A small class-conditioned image diffusion model, trained from scratch: widths [48, 96, 96], batches of 256.
Rows from block 3, named by matrix and row number. Each number is 500 + 40 x the weight over its row's rms, rounded and kept within 0 to 999. All counts start at 0. Numbers have three digits each. After the name is the row's rms in percent of the matrix's.
# emb: conditioning projection (model.enc.1.1.emb.weight, 192x192), inputs 0-95
emb.46 088:512485454469544582486507433533501419527412527519628469431511506492409537529512518540505498445496504456512523453502463535466462533476571528500491485545485480467428456529559547460596498562531465530479485518512508464468488487487518478505512503422478508511547506482510472533422467520501500447
emb.47 087:482453579516517523497452492581551497539518464464497478476574452423499559448407509401540589538528477551550477567571499499533540493455495493466456514414522561486487544584458532468449478422555444487474466498513488510435479465493519470554493515547519564476452592527459511507506468557457515513
emb.48 103:515500506455508466506559518512487485508545530566535489585472506481524498488433584521495510509565518540452549477508491522534546517513520416401521520570545516527546493537542525585504452479461501532426475529551464536557491462543543517539533517483518495519590551540587551513490503497530496505
emb.49 094:518449449508507537504565492470497535524554409479469468556516477462487516467466472590548543463505532535451571475533536438475485455462561562540508475489569513534454484483491491470474497455501520497517500474602481486500521477607537530526491536536565453470604508475491468503497535479572519491
emb.50 099:476512414490532500503491508521518472583486379489573525434484560520463516498530522542501530508559521521524519487480510488511561501469523565553581512509540440576498397510525450588464507538509511534427508498510464508529562531471525494507483460531540413502557443459473511533476543465510540482
emb.51 084:446626529460533513484427484403498482450468509491453491464475543484489519468455499452467536556513453465467550427523498475490522536548534440455529555526455483415518545505486489521455495503480457474514466459520565541517533488534508501460462474468495556493521504483428409535461499572515538410
emb.52 108:538498486396550403471552556493537472462512566559477517475455455540446478458514530502504562524507532474516456512528504512420507533475518490561511472434430473600510485554439494579546559541517502516504519498437513504504459498517554471474531482497434487542474543462469541498471555465470491432
emb.53 129:446491496578496538518466488512534513382451444535453523501461494518487455484600540475604573487518489508500552484518463535502499551549487500470509475534450498557567482517480551526442411510519451491485504437528552487405558487478563539480499448452479510508527516516444532473566533550468445563
emb.54 104:499540474495511443477488525475576505488490449661498498591479496500573489506534444536520516524479480481492507506528486519537529448532517508546561495425581450475598452497481491522552478541518468522505513466484502527446466484471498567519554525416482445582508521506503487464496559518483507484
emb.55 121:575477495431522486470469573456434498507544394530603505476527488485479483487532484590461488451473516499473488493485455516498501505511529542497509549474498538534455552461554464446487455476469502580507485489443516526483505532510451552514487536551492490490529479511414515544492547551519556471
emb.56 108:490429503525497494491532444474555479471528563467515506569556442435447497464533559513505523454434589468478469527474560549459492573570494517481447540550445528549518411538486472565504552540501486483510522531460521589489499472525416559496457558541456520523485490444511470501516515510476479477
emb.57 085:520488471523475518431507597502464468438481494588487479569533492473472551511463564575496483543512534539492465496479497522470570526487527491447548542487557483466453494445503541541531502511501512457514455575445507511550484445532561484457423503469462567553467528478541518474520486499472525485
emb.58 099:511501575549490536588439334457561527498498498540495535493504479498467499469533572438513483526471501504528503513490530479496421439485539490446494533498538542452487482431502427526542505525515475464476463486475463477484602445428487487504466470484509519475531504402516600519553533474495535477
emb.59 099:449551496490510504460560512529522471510425554526464458493587448471461433424472486516499437441435448519480507529492548501485467558508513551494557516564482493522433502531489494529525494497467448531480527511468550436577524515442417509457471495503424508503528489518502523474484476501592477439
emb.60 106:463495466457488594456448488658566516474461477506535513506506470511543522545513445485500442518498449486454462466541563547461506543508468497508469470475474516523469537491472475542522559479493463465550477488509416539496513539409455505490530473475385570459468450467473470522464441499529476486
emb.61 089:493470501498559473448527496541502452526547545538527561491501499458559512463536529569538448517483497505493473484471513518596518514491559474574514421514441478541482526577504572534486475538463506519512531451418511509480455482555482483529411537476515470531528498496480477470474469472479455491
emb.62 092:460513470457572507429503521519555530565570510554519483522474483522466511507460470543540497511583487514531513426466464483504489507454517521452480435462465434469437498511521567544529476483544482531478550594523504525586472510541558517436482509508558504515482527521549512550515549540469537436
emb.63 093:482494512578502527539513445497431523516457436514512531496550499488429486491540544500540413379439490525498483493508475462447539582466517527496535530408430389487515442488515405509483542490503556469460476490506516486465542489509433495443551409520477432443497453510436509477441530496490473470
emb.64 123:516463519459571507486458479490501477478472413512453537481511551542476468468510435525524505517435540441484552459515458553512474473477505525472455509479579463439543534527480497480472508463467531561409472437479529478656514476497572591503486517514541465452481511492505510487456513477459559523
emb.65 097:511526504505517464489546461486513490445504526506562509428430487550544544483504512542472528453493556407566522434499456603442521505421494528502566527489495507528538545435493506518560474471458500546503453461441499530518557469565567521525495477461529485485488518464471464516485476460551461509
emb.66 116:489434498526510540471542362432551436488571486531461530541507487509477528523505478484522564441543511505541548473502514492521504481519511472478549547501507521520499489466434472556502471559466525502523524496498444521526518551491530518492484526532602479506503568468502489446453526511475538486
emb.67 113:477524476461572527473505573552484584456516526493429523506528541479397488479524571412517493510431507519559438484518515460511528607450462448500519519499494521494507505449458539507540444511439541569497561500570481481447454482435524574496442509513480448487512432571516521507500520494492538481
emb.68 093:511513450487509542440516517503540494517430529519503481522542482538523541473458469523502503489466477510532524501516519390546567577533492462505514484503551488484477483504487496497584505483558532542465517468509540437456479490459483586492480511490546449534486459601530573585426428466523423455
emb.69 116:468537439521439460605526523526544493562456574499483459546446504504427483481424534479496461457548449380525491518490450521463477504545500477515427459513490529523475482468462402437508468484380494566550512506553480522508489500556564483481507496487472449507461533477517536494531540458497493459
emb.70 096:458435511474518546454494461518549480580482544549469547485438446460620523519551481476620544512481477465500501539437482467516508576497472484558476511519514473461583500536530504528509484446458481423526426483469476486476553515443523466472397533424606545463490470500510506566495530547475539448
emb.71 089:409482449505501507560473442444608498499542460486487463478548498489542484481487535470496471510468482533461520526440554526506541591592499557501582471527573484520580487486494514486528506474478532451544516570629540507472553505533510514512477463512547523497479476476458472560504501549464515482
emb.72 086:487496596480413550417526447546500584504531562454485536493524515454540493477546550541480491436530510514459477474498522419481491479519423514525497501490548491533571526537492501482516484591546522536508542523480395483473540512469507409494519496486545444472483532409480527555481482552532510456
emb.73 088:510461483478516464433563487539492481517437445520506483516469443523525472487525553534508425519501476535517492472476519508518533494546519522492484525464515527489454537452510478407452496505421521527607476465565489538481490492467502455410460550508543525526510493514457516547492545518530503491
emb.74 087:446486522468515526490548467549458528476478484502517518444493545498491519482480515447497572485540433545447461396484511582501512569460517546484586513471436469530486497434510400524523538538472508526495510499590500548472528493460525548519511472477428519486462395538490414535477502544462483492
emb.75 083:506527467435556510428441435416492496556531494560539488506502491500592480481467454574492527499463468486523440495596499537481545520496454451521440530442412489519469544489500428494502563518415450508512536478509532485551518511492497565476493519459489435459512550490502496521493457509472396438
emb.76 115:522530550506479486548558495487508465509521555420513504502544533522575477491461512532490623465559531562565512435453555379494510434442506496514532545484521542586517487494502445592537513485502455455508541511468453579516490396507529480472439531422505529498513517529560493505514474491452458530
emb.77 093:577541492529488479465537526457512442530497513580541442576447510512596485532462506586539507567525550492445508487456495528483479564436520547504489478468519532553454552502469523517481449473459507566497564491495545520555546498510554529512448557500476470468536506510588421593547503536439468467
emb.78 110:495478468532480509499454552523488445511532484491479469561539485497547566390455523493502553492532479511504502455435492512497531504521567528500624503525399487527569525465532520564499513465493518504537487511520525475501496409504503550490567453528341444449490515440509525485543510459530511447
emb.79 099:492509509477512454559481474438590551456545515505432558612538489448517502509618481519560412536525615499443469485485513583514496562529427577524488510459512547504494542507502415521500515498470504562546497529530528505463506531469456463596507537477488484506542442484533481537514509486530482507
emb.80 112:487547498501430518503466508503477568573590497443474503452490552548514472499535457456486444480519470485445478485579558578474536527526499580460531457535533520531439515488441401543532570461526497461445544540518495551481545600551514518486484476486469550512478529526434486464451466537504504528
emb.81 104:514489476461478451480428533507529539506560496532454482494496477470540481457539535489570521548544495477470514489485409556512544562514466554551443559427508480560469479487470519482569482450519474490549524518526498537493499523437489479521579476538445487531470508499486501564527515580575522480
emb.82 099:529466471424552543492453488489470483561497485517511514628514530493499557470537490441572515492560533541526468453430554513486490548518524500485556457459520550485495528483516524567516502489542547557493581462578465557542558485521610450469497512480515499485477484480452534479494562502543500462
emb.83 106:543510515511502531537491447482492476510528528444474459557523446445533461517553507552521489491549564477490552547527514487545443536433487454472506507480538484553537484490529544431459441484575512520585525474480465465537451541565601517430484512501509530508500518512511580502493503477509576493
emb.84 112:553554454457537477570503553457483518570487459502472547509464531478505501539466482497584560428459555519511564501504496513477469457494504503515506482455542456457528507462413610577512519530511484503525521418533490565532473492562587444546504479517628541490482596516516550533543536570480505469
emb.85 110:482508446479483546473447489484527525458457476490447524494509473528431454461507463498503493503576506428542449459562521566520506504554497479523494505536543485469546561518506577471519485467542534542522488511477469458591462490551500455495529472491498450536480550490458503579509517507580509501
emb.86 135:495519518596528486512483427544447486498489494510475521445497473478535495480520528396533544462442564531485560490473532493503439461481524395601488468460487539492430475487454606487469524487504491539464509523504514475428546462482399511520427538552550450455508459513504492494464510551438480580
emb.87 097:578506486469445532458472570481553483484520525451447527484459521454478466501511463504474540457425546437478463472562581556506495526508509492517520473481452464541544551489473518581523530482511575522520477484455443422501455547565564506552559507523486517460446467518470601512522506544537517466
emb.88 097:388517478494531522435539539491519551543468525479480513470494470525416456536506482573479499499491489467504537506488444545523480535473463488478468499560551545471508390504496394502576456483464506544483537486568504530529445539477481513557456476497453445466481460527446517506446531431494455520
emb.89 110:511554512489533507527559536500422600496494460447542517446481492500527454542496473421554508514449519540492564519512563452443530448520545537532495456521503476585474480462410579481520485526419511497577448507434442492569443538487479558498526540573480502492534426456403503521521518536476515503
emb.90 103:514522511468541459510547387493543432464602449484548519556415427565542555474438439517445522463525540503507495450530490522557521457573523515501549550415479538529515506502477532494576495464464523517501567541575518511520519470548460476534511511510466482448495568534521496516552531547472471525
emb.91 111:514456456491467521447531584576425516543500495505436487574505515458535445433519549391486516580563530506506509499541471561520530476498498496453445551485456578524457504486452432559540505459518512506499541479513525557472558499470549567541529475497429485494475526464531520491501559457504530493
emb.92 128:465466481593470468520495516597470510498505509502464548544485492509457531480503434440503486524475588482489529491514416537519506489512441531547478552543561450579487457455496530470517534508505471490472481553483474511464526468520547533570501510498516506544496539530542477485504576562502496526
emb.93 098:494486497470481479527508477467566496485490537457510499535473447536447460550530491480541466453494531449517545478497511539524503521441455574441469564500438476520461523562533520467507533515498519576495543437526548485521501507544496536453486564457573436520445544514522497485529550558504553491
emb.94 102:465502550510446492508523497496519529506514517517594513510450535503539509450545538430504537438483484503488449522478536341465498466503567529520512469506495464468463465461436568487492549640431584501443494528535477529569478478519524530533505570493533456491490528424498492439482535519463451450
emb.95 087:442547600571491514552490461556484479509416442501551483547507442478451494470508518552522502432497539541453454509437458517513563529475549524496572496440529522533561484513554372505500496485502469509501537443523491452478528517518497508474498452456509527502456452460454494523453430539462474469
emb.96 089:461460504504522459516519526486576512491511541607510527483479510485525506474583449465607488484519414570446510490495554539479468560538510550567547507502507395508446438533473453481580554483512514531562444498489533519550508482527485471512463482532482479613477471494474556478446467481486493482
emb.97 098:548526534524540534490515490467519531519508498491483474541470487457489427507484569526468543521531491584449416476429536455451525486506495488531517519462573523550451491515468419519451521507531520522489508497512482510457490553516569489565507455475528502522465567478436480485467471483473494431
emb.98 091:509510535417500485525507624538588515536523611544510456434512454544580535547558464575550498475481447452518464526443498499474495491524448480585533520487504539444531526476521476496580490498532491478452523508528450480506497535513479491525507474498514542523554542499490512501438526477545433505
emb.99 093:567503521506431516414492479522554485468543463520450475531528538466507480497488452550485520460472563466499450456506496538464466521444525474505612471602418493487529500487519495552510512533525527577531473538529506586544490468537494493471553556516568521491470463448543527471610452476527478493
emb.100 099:462501554505456432491429472467501490504542531448544512555476480463541500500467459528474454582507487479447413459466515511492490519549482505489484475508530500552587413487482458539482440496524466512487543504554480530568535482506481512484468544508522425411581489495522473494521518491492522454
emb.101 113:473475556496499537534536573441586451557472590475479452518523515493599570417517518494522519490489596467528488555474528503535456551524567485497488448468502437443526452511523414483448530502455502446509579499488537503575382540497556455476537583537504509480451464514458558460482504488474506475
emb.102 095:496524490489575468533566451518516543448493530499507461518501499462552460545559494505531518454550496549478454501459534479455435568492490490492407468508448493518454421398491447585475504493460442438498490513542530495459569574433477460514462494457534492557521447527540502542462504516577469483
emb.103 106:446486480397520553481568433498503489560547487450469573485437511395542504428518520487439579521482513486478524491467497552593497547568569499503479441506552461514463601517491491492542401468491490487496587460565538489496514546527489501570486461472460471520487486540544499533464533491474523526
emb.104 094:490587493517567563482579442525463474540495430485504527460428563525452478516426525440535392514509431495476518463527482462457504494522487504533510554550419503511485466541496504457407466522476485470486503493488484588505494430444494507561504535403500546486446592474489531508457543512449480544
emb.105 085:511476471506475461508486495554539451504534436495513581471546515497487479482567465570597466510508462436560492452429518515522554470442486527460557442484520500553545513558566498477485461447482447505512473548518505429534499464553556480500511446452571571502507516461481462456492505481525486528
emb.106 125:466480521455429447515526490538558485483382523491540479507461495488480535519538524431490490512429493476482568525484561461499502489482438521509515437506563475440552463531456445512559503520539477462505532526511451481614474476477506503558542465479494503431473517498488527541501438480481427559
emb.107 102:522596465532516541461493549484497568451502515538551513507549452507438434539537474523511525582521535491566544411512559508453505495508522480518537462516441404512514449475505522593512512523486485503549444512485514519405535490572573527504529528454478502513555434444527488489443519527532514539
emb.108 085:463617533545552482518521486488549551503553534441399508551450482455540490449514517452573505539530393523464457511495549459544478559489414535463417531511486502538423535442461495514523479463476507518487584428482572515471473547520566498474476512446463469508550462529551488519483504536503481416
emb.109 093:505543514428527499497432586487471493514552473562455579585576504486531503500493502532477452483514502445431558437526561517488524515431543536466479516494470443574490456488480503417472531488496500517462464445516459612503531462572430494479458444494539508527481450509587521457496495486472534513
emb.110 086:500486508537486503450472511454506469569537519499454513515538508478502492467579465533472544483472476502505538540486494504469498435583455492458457574454484474547497418480476459488441528526479569462541489496535523477533517522526498463435497484495561513427453530465464492526516599484520480595
emb.111 094:470556474496557471386467534543462499498545480495555533489476509510516495448501538509481561481460454473466503541466581522580483487450573531512518546460540467424527477453488493544521533512548479559560477455489479433544578510462453528463489556516575482558485500448445522468454534481443518452
emb.112 092:482435529508575528525503504454409456425498441460529510494460502496484483541498443562515512532571446429520501464530490536461520495495472496487514517558514461451545528437586495543479515502470508482506552440512469542577475514544525474489483462534588446597460443552458484488461522561484484518
emb.113 095:503429488426483542457505435477452470557560503531517480528505538544479531525580517546523486448500454538485451562429559495510471543574496529577471484554594452452457556543455487574466430494506519546402486587462524579521504547530459542463510481489504483508449454558503461570508479555452491484
emb.114 087:486447485446466551524517529487543579548401488550526525506448513456509442505501531472434455497429470470431595488488464500450525525516469427451474520524501405520494495518519547502547467486478475633527463542490467499556345501504462554563479556541453482452468492503537503462551572523445535557
emb.115 112:453544535522478528469505552545528543549501465432504530526514531526514512478494519422597506497480514494491541528516598517485475526434568450519542505517502394534491492474498517501544441463495551510527504444508495552451423481555545525510478466505452513507522471499516493464490473462485450501
emb.116 099:488518451499497444439521461390551493588499462441453561528483474509517459496530519498512490509538523485543491519541505578497452496513453554473475507524475460531481467505486534563475478496514451472546508514431613529503505467474558559483442428537516527497513637452480425519585527584524517505
emb.117 086:480542553522521463509506435445527518520518489448510533505527520452540503486603497482506475472594424503510476507528468488442456534459533589526517524416440531540476477523507481509536452587476603608484469437506471449502547511463556512488486456511607536525518475475468455524471540550481580516
emb.118 088:467522479535584466448449578434445465456448518451579474395453491556537527514472450478500518475456458494516561475458486644514551549462484537482493499535506429488564479465432458509468497493503520503524469434565543469523538455419488483481462443432519546505515556502461517516453502441516504429
emb.119 098:453466515462522455499438468472574501496563559570532488514481536503526505537493559607465469485505515547555556470458456462487493469525501470513484488502548506536444428478523473554561484497510561521491425550468518522506551503511483491524488531514470462519526440533453504472443502536468510465
emb.120 090:508507470438551497469443571490489474509534517556521482525507493479536537468404577523446580552465470556565453513445491424449470499454441525455473533463444486516433468512514542503481520515494517442490485529438469538496427504479557504524464536429427512440453453536485503530518515523488481490
emb.121 084:486527468475532525516493597576454516475529489444504546473414490486396478517405491449504511532475515487443524545518511548473499492496422514539489512531458537532440541428540512447476501533570444587536457536484479521459503491521532515535480517522494539480493510467520590537485611547539530488
emb.122 089:499420509500493459494548488494491559463440540486531444513484472436393554525523559480520489513536485507521492519546540445568509500471534527504585559534449494478543488428558522546479545525518481558498445480521497467507540493526553513521495418571522432507565532483552578502457473593523573536
emb.123 087:513458502485510441534581440503537530513425575492541460548498505433520501429554492533527465476553448520535475487498542475550479548402515510522594492573461489563517526566530459486508572485517500535449490509487511500442456544442462492445484537565512411477518448509478554519547476526577432473
emb.124 102:573515510542458481514503539484569545564353470492553494405471481519423479509486483521510470468488513534448528474543535541454467522419527551534438560521490462516529487544525548465552513488490528502447483481527531539507508520510534432539497464472464500500410481524504498497480486483545507483
emb.125 103:473493447532527518450546551488548505485581497593472544582455481412588512458573479472517463494426498434510506483484493520531495501540461485483494554565485503453479497467509504439508467497523528527493448464427511510424491531440491540471453537508490493581500439524400486530522541528495443434
emb.126 093:421520561480497506532470505482530510461527512501556386485458550491471454507472437495492501531554544468493483543500555500481515548512440525549511518531517462512576533557496449465536552523475508516508528412531448517551531500538510468518449528440514461544473514446511494439493487485532546525
emb.127 084:546490513454498482508515376439479527502519573458555524515482483528391532554470452499463521422598466598545574536483491507481437502494435558511475421456472511506506455463518520529550521502522510490489477496488472514476481517495535581532527523494484511468519460472475490499558569548499494467
emb.128 080:538534558512501500569476521490517501480454449589485517596495460531449395531493471562528569549489534497435537484429520504439524476469440541553515466433470515513453413517506471490479606506484516474425513441502420439565489506570567492487481459460581511484522534414466453428479533428485485479
emb.129 109:455544501497443505521474483503589498465514494471395520502566524588508510490520483478552492480441517471486471523548451534510456460513585446430540555507496540516560431499486560527523511491459490517454431515536502475523562537436490482520546545477504518496477485535560497466430444510514486453
emb.130 111:509599497491544412544489455556499499540532477531542481415410518480555489470511511483477487441513497481573530462524552500476457493530500515476525535486432503448483466538494594502474486494454525524524521525499516540504563551549540483497530555473492471522598521462444497481485568532537534536
emb.131 108:484504474543504424425466526472501558539505446417575607427549525481460504434499456470542462545503520452491526411549463536511532450528605525580582483558436509473499427507560504427538541602452498468434525449505475464479487532447466488466488559539544460467461502503454449522491510534522515484
emb.132 137:467499537473513464536501546527507550462500417497420559569420534470448480514496504424566509572550550539485498477503527502476451502511501528509415544515510551466439509479496584563460514447395479471475496485544499554487479545573473522547453558501446488482504504539462533479425503521463482575
emb.133 088:541559466502532429497548488532568450516478526454543535519505514551516501582556459544490440423539487546526560511505537527515536565524540500524518473550430478576413486483532407468430481585504470547503531435409550448494503524508527533470502510482467501530487501488458468536490503473544492470
emb.134 089:473498534500488465502448440466469489444486545481477436575504510521557503449580491507525513465441523406507510564506489457497531461508490586463552505494510502490551464518526491428472508509587491516484455495568538519503473472560449477402525479484540476555554521454505534543492541494442527487
emb.135 089:462500512542499482552554496504512497445463426497504495535437537476485440511486553436508470455562442537500472485529543452435579464512452472589448471503497546555465483540551553481463525554560503556508588591452475472502504496503466552526526503481457450505507536460461543405443497525536507575
emb.136 087:486567515541466423494517536544479508517539504513577531532537490455507463462439493506484463499413578495474461492514450467422548600451460469541468542446591502464422551490498520486496506530439469496504492543519507527453480509588492465476550489438402573517412460515458493537488499502535531493
emb.137 118:507480488502470480450503490429509576555557510464485484518411444512527501576542441486500453486500503502506461485598562479593516481547507572496413473511526515548431536369475481501528485483506505468495500558544503522499452519489514492443426496496479549420541515453460520523520528478503495556
emb.138 090:487458535451477469523468530504497545480529484424470496559529476485476465460503418483464482524443503464534474470520544537480523542509456534512465480457477464607429428468505553467460551484550469462527430453481463523484505550554575548533497512583531520479577489474500463499509557543514535490
emb.139 117:511508505493466541535475497479507503490500505526502505452520495605511523463569432479517478482471440480473562556521525560495506499550475555516471484501513434523492503494420525485555481495475527501514434491447520435519633463511512415524519487463499468468497548569533488455434479469511509502
emb.140 087:498479542447564472464492476467503457527488475496529553497491452557500493541580438476577486478508602542512500477466506551475436507537536570477513484511520474548528436427533442505405501586468467522480535451482509486502498442529541512514524482533461464532539419431476422420495497492495574484
emb.141 086:511545490502583456470474493486465452538567522459519549440578493547516493494446435524511455467512444462512446467540516519513496607432631485465494530494466530456570541531518508501542476477498492532505520444491467547542525534506525478435448480422499489433457531526536520560435463486561491410
emb.142 086:425518521502494472450551499497536535450483560425489522549467488487417462479459507469532497491501528466507426526472541621498536576535462457459570519487494447458507467545439550520484508550471594499517563430495506483529547479492560455492532459540519573489566455522503460539514549517507539482
emb.143 097:450483460564482471507515543511557555491495498544536438518523510475530565490533503514469509394468498478419537525486475453422459518494426508538478461537507481542519510510478596515530468493464485514525535481486504501446494551559462567522567493464487469499547400595494509475520493560501517441
emb.144 087:553534525477545440441588485556470473502512554485455473471535468495507497495512511521495477510548549534489478507506488524531508512535547446469479511518471538496507426440572441516487513427446482600406497555564490518496489519590557459562508435416479468528469451554509476548512488594505467521
emb.145 086:516500509548468516489501550542466477528493453531506560474491494430555471436469409486469500507512490523446492540453544479512482475426479488492421588514517477512531451501510485555481480541455470621443503504623493527549442412526546534461542479567531521459534495443545569532513490485478459499
emb.146 080:467479538519454514550504483616512495529516488477491524387547495518478471467543463554532451470453560429458502472531434552448477486517501501509483562486574449534494483491498514477490521488530520482583440462532500501484512573460482490483458427483538519459468518523450512517487557515542464534
emb.147 113:467503483473506501464521500447546521502562507472392523495416516478499440467485435441494542488507518535471496397471486458429454488514499492520503533465511561495558501538472587497514529433515511509454531517520507512508447436575552484539444575498550467443508519442495446529495540505422453523
emb.148 094:498472518459434507483560491544487554488522513505473450509476530478480539443635478561511439556472473451496451537531493545579491548512493479396572540485484482581477501473503412557514504532494530527454530483433465555537488552511473475477474519582465477572505472494470558438436412492482508538
emb.149 091:482461475496550562462593547503492513516484437512524498493524504511557487544508468490471450483512517588470499526501567488493565500525484506505515550553510484447446445513524485589468516488426531511486455493482469512500465573534510498557570511489529482427502489533445559464534430526493540585
emb.150 082:512446522473512494471506518439493428444431514537517512511456507529472515467460466553541503443520440558492522537498448542488406508480546482448474548487507468524487447508478478478549527515491537525520516523569542446565551490446444590520478552481521432533584430476483489568455511493478529474
emb.151 129:500536459541438545484483483481572543518515578461469526484512410516591557495556500488640473542569468469532523455461549532515566429479471584515602541524541408494552461473469464539506570449549467477510504443525494556516560461504542441528502463488470530499533468507556483486548454517531500443
emb.152 096:463515504583485489505464444565453537495476502513520435471538597521468491560521546462450419512546483459462495521469520548513527445477545446439557483430443459509501610564458455446496528496489539492432453565527452512438532494474475493576481470480507536509516558530526535465457489520525505434
emb.153 094:532550481504401567576513544552518494452494462502515480541508534444417492524501482519529502507535509501477523559506514492471497520498455514516452503490532448548452502523470538500428548483511494462532564466510495522515528524533490469549499524458510484540477465560451525633462486493466510428
emb.154 092:468536390451480420531523461428544483515502491447496536477486495442485478581532512464477492524603483546537474474509550515513511531532460508474528491500506502552541486518477558483467509527544541611491478447552545564495468504566471452540493597513514496561533500560480497451522539518469555467
emb.155 099:471532549454523570473520534459487458540494458473459516465499536570555500439559517470538495558513560527542477438421534515491459533474553577545575540505548494430480552436551465504490552468509448519522497531532491475567611510564525512477498509505512578511544502452570505477536497553535503518
emb.156 118:543517556513540481550572392474554449515488543505458470508514490490574511595516448519518475474448491579493575578499491497537442374459511491552536558483559494500501477512572497448471548466449507503504459505500551564503519513475511501455472524541569526490540570441514482490512578543458500519
emb.157 097:442510496476487505449486538505553500528537520524480438537458510496486424521519469510538559530519456495458541562477567526558591497508509532522513469458495459562499540478546535531527515409483444516502518511492565515482537572503456531522464505545602444572478526531522570488538490458432485461
emb.158 085:485538523490463394492467526567479480557525505479550490485505497450521492458465457474512500506514474461464490433452424529511507456430516511483461508492592513493434499533487501470502518560539525525454496496559508543486461495521484480490528505528614464496487490522501481533522535448482477484
emb.159 090:534511542481512469451443520548553516411455424498533560556430432522427462556485471460548525534524583468466494457463571541442517431507454502501555525496525504434485510498489473522536521548523454512513589441453486565504502510515492541486452550489504502451508560465435455533464472521517530505
emb.160 102:494553507488434459525472554454551519511523562494542526507504495481676549456548506468633546524491488543490475526427490563509440506420431469490472525497595408483481485553484506483548582492498510487500440488440501511527573533516511494552530501497474576454530523504563551474571516450507464482
emb.161 089:569498552517445455515507480462422466502535507515511453485529485526511491526523443502519422437562439498489531523471429522462486454462555527519509420427450498511483489556517466511558516464555528550405416454422532519585506478507502523487469522537543471572470472495561589536519492520534415509
emb.162 087:450514534494446561491491568490516535461512568502525543543546494549635535512461456556570551585469505476465477488511536524513584485531554488457449491526469479482424543522566604466464580478548553548489479465474508500558504491470462465546502473515494474485538463550515464486440476463471468484
emb.163 123:490499542548466468477467502482440525584551470469531509542543466534544518496516466547509453459589500473464522487495500477489472443594514530474455486484541468537492526495513408431439581524537490508503467524444453518590524510547407496452499519479563504542503459463485478499457503494538453486
emb.164 090:536562562474532543490483504465552469525570517560496533544491510535491508481464565536479534514450579493498528533499480501428490512476492482468434564507431474577505481432520421464463532534514491452520508529504585512478522593581555465517440489483544544507565504401446456470565532486437530539
emb.165 089:456563470509465562509426563551533523593503512494500514506485527604450483472473544442488474538563534473504561495503485477544543470547414516491480430523591492450516432555489483495544549485493479483499512443503514478527500487551546462568499500497507542579444553499545483432413570542484523524
emb.166 101:458499503549444492463458457437519568558497504506502466540461503488476463452556425583503498525557540448447513448450507516533460535410527543538453482541564478444485458481498526498483526447479444476497416512457507523533548456470500471487438488439584505526516487465468496550461547473517473429
emb.167 081:516513517394491474478538576420549413514438573527556476503434444529450484490528456483539545547502382486449435470518523503490527456523494568532476490485535523471546499550486539468489553539473519529497545519557484483503526500570507595551553533490534529577489517508464510512474510510396471512
emb.168 090:543463461525481457556478484516531525507505450577433464492535455532428528530532480496483512524487546483488491565457475455507522558497503537540501465457499489466467498487539481522501425446484614571520508584504551508555468538465509576538520536480470457504467478487503454564532440495568490470
emb.169 092:530500532530527474479549474472517463463555450567439495590525475493510574472506535500502477484507505591472571484475567484493533535501530575563545530547536522563482433473485511563465537537453529568514529525470545548530419487460566434533501496509500535542458524421505530485577515475521463471
emb.170 084:518547483481467508493426556461485587533451442497574532555536525527419476525574518603514481453522434474519477574512500557512532507501518464512519475496546470587521475529513566527519552540516499583570521475448519558588486511480521528477493460503428482440537472538523484494476475594510527488
emb.171 089:519523492494527464460510500516512473492407423531562404522496424521492495524528433491524531451545445500503469541481491487481513419537498484478497522484527475504444512516509485518524481444540510512566491470551482498513516481561543494491485520477474452398544477547461560567527510446547464427
emb.172 105:515400458530498489541484461454606487394545527448475440501448481541537571577503412573493546466496433482572526505490485488469415491509476578490520585448478508511489450499532417576478536544481517496554567502559503555526471554478608551421467506536544474487556451500490484548505539538458500504
emb.173 089:531510574443489488561510495542518500542527576502481476504521508503570536549530504468579521474506521455531496566499480495549461444500504520454545598509502551489449489478499489477506477518466566505545484553554554500538576501531518449561464462511467489469470399512488527499467509495440448515
emb.174 103:543478477516500519414531503449487486514518492536450472480492509520548502510508443467472439517593499498495462530486552445561547499520511531458441398501500579531491505527463532431525424540485562457525523428441493505516492445516472494505488506537419545535536516471511484494577537488479479444
emb.175 092:533543516538540489488547468472510509541538481487498466544479494529465484467597497556491494505542543483494495565430532584501513537539605476545578441513504521476464555466502562548481486476541433541541546569516496552419511505425430372517562537502522467543437532439522490447501472599507504445
emb.176 100:483442479475426515528487601466447543517567538488525497491451456511525558389442545410498584466469509460494497538513479492567467457562465533563477455456531521643459458507555485436544456486518514506507589499509414505526420491500530549431520485557442500479537518471536541505505512453567539535
emb.177 091:467510527458488620547438500497471498497555468463554543548463462508479473455546494496527511533513472506479511482544447552520482482489554479548478468431570457487431399508500513485485455463522504514510508543475533460441528537510584475527519460500483525550557521507490507541514546514544496485
emb.178 085:437457558474495452510499599532551526450577574514445540497492455538460488468589474496512530560562528559440499532444513521504494493537494514489502518511515394554550509561560511507496597526515566442522558467471493438443502504500515471528526499466505510459560501464495504542476435490484433513
emb.179 096:535509489486456476528492610504568546496498484515558630552521511518529511501537486416497539525461522505484531444522519541501515453485528511497494541510452521478479488468485527447591470516478486447498549490540502485607464518490490479498498555484534512511540498459435532490471471463554529461
emb.180 096:530551440470485435463533473529456472479458452527523546524484437459461455505546525583525489514550502481458531450485498521473540478481523536447564500508516525483504565538550489545419427522584475565512471512517490492467502576548547505565514502423549493578535512504468493516485521520555509439
emb.181 111:455562476510520480512497472468497541503545498451511501517442514484594557483534426495546566455551564502479507509503512471495445510485469486517495425455483467518471493489484503576460479501567539567567500499468446462538523506572611570464428555489544494421582492489553498441518554514510509464
emb.182 099:427479499457469567502554554566531510469478478547523488529453522342426485541472504521535452521501518472443521521511540537530426501446488393475505487532508504418405520471489505484528532461505489512480478504532489551514485476494489508489456531538517536440466435505501462515521457528474437500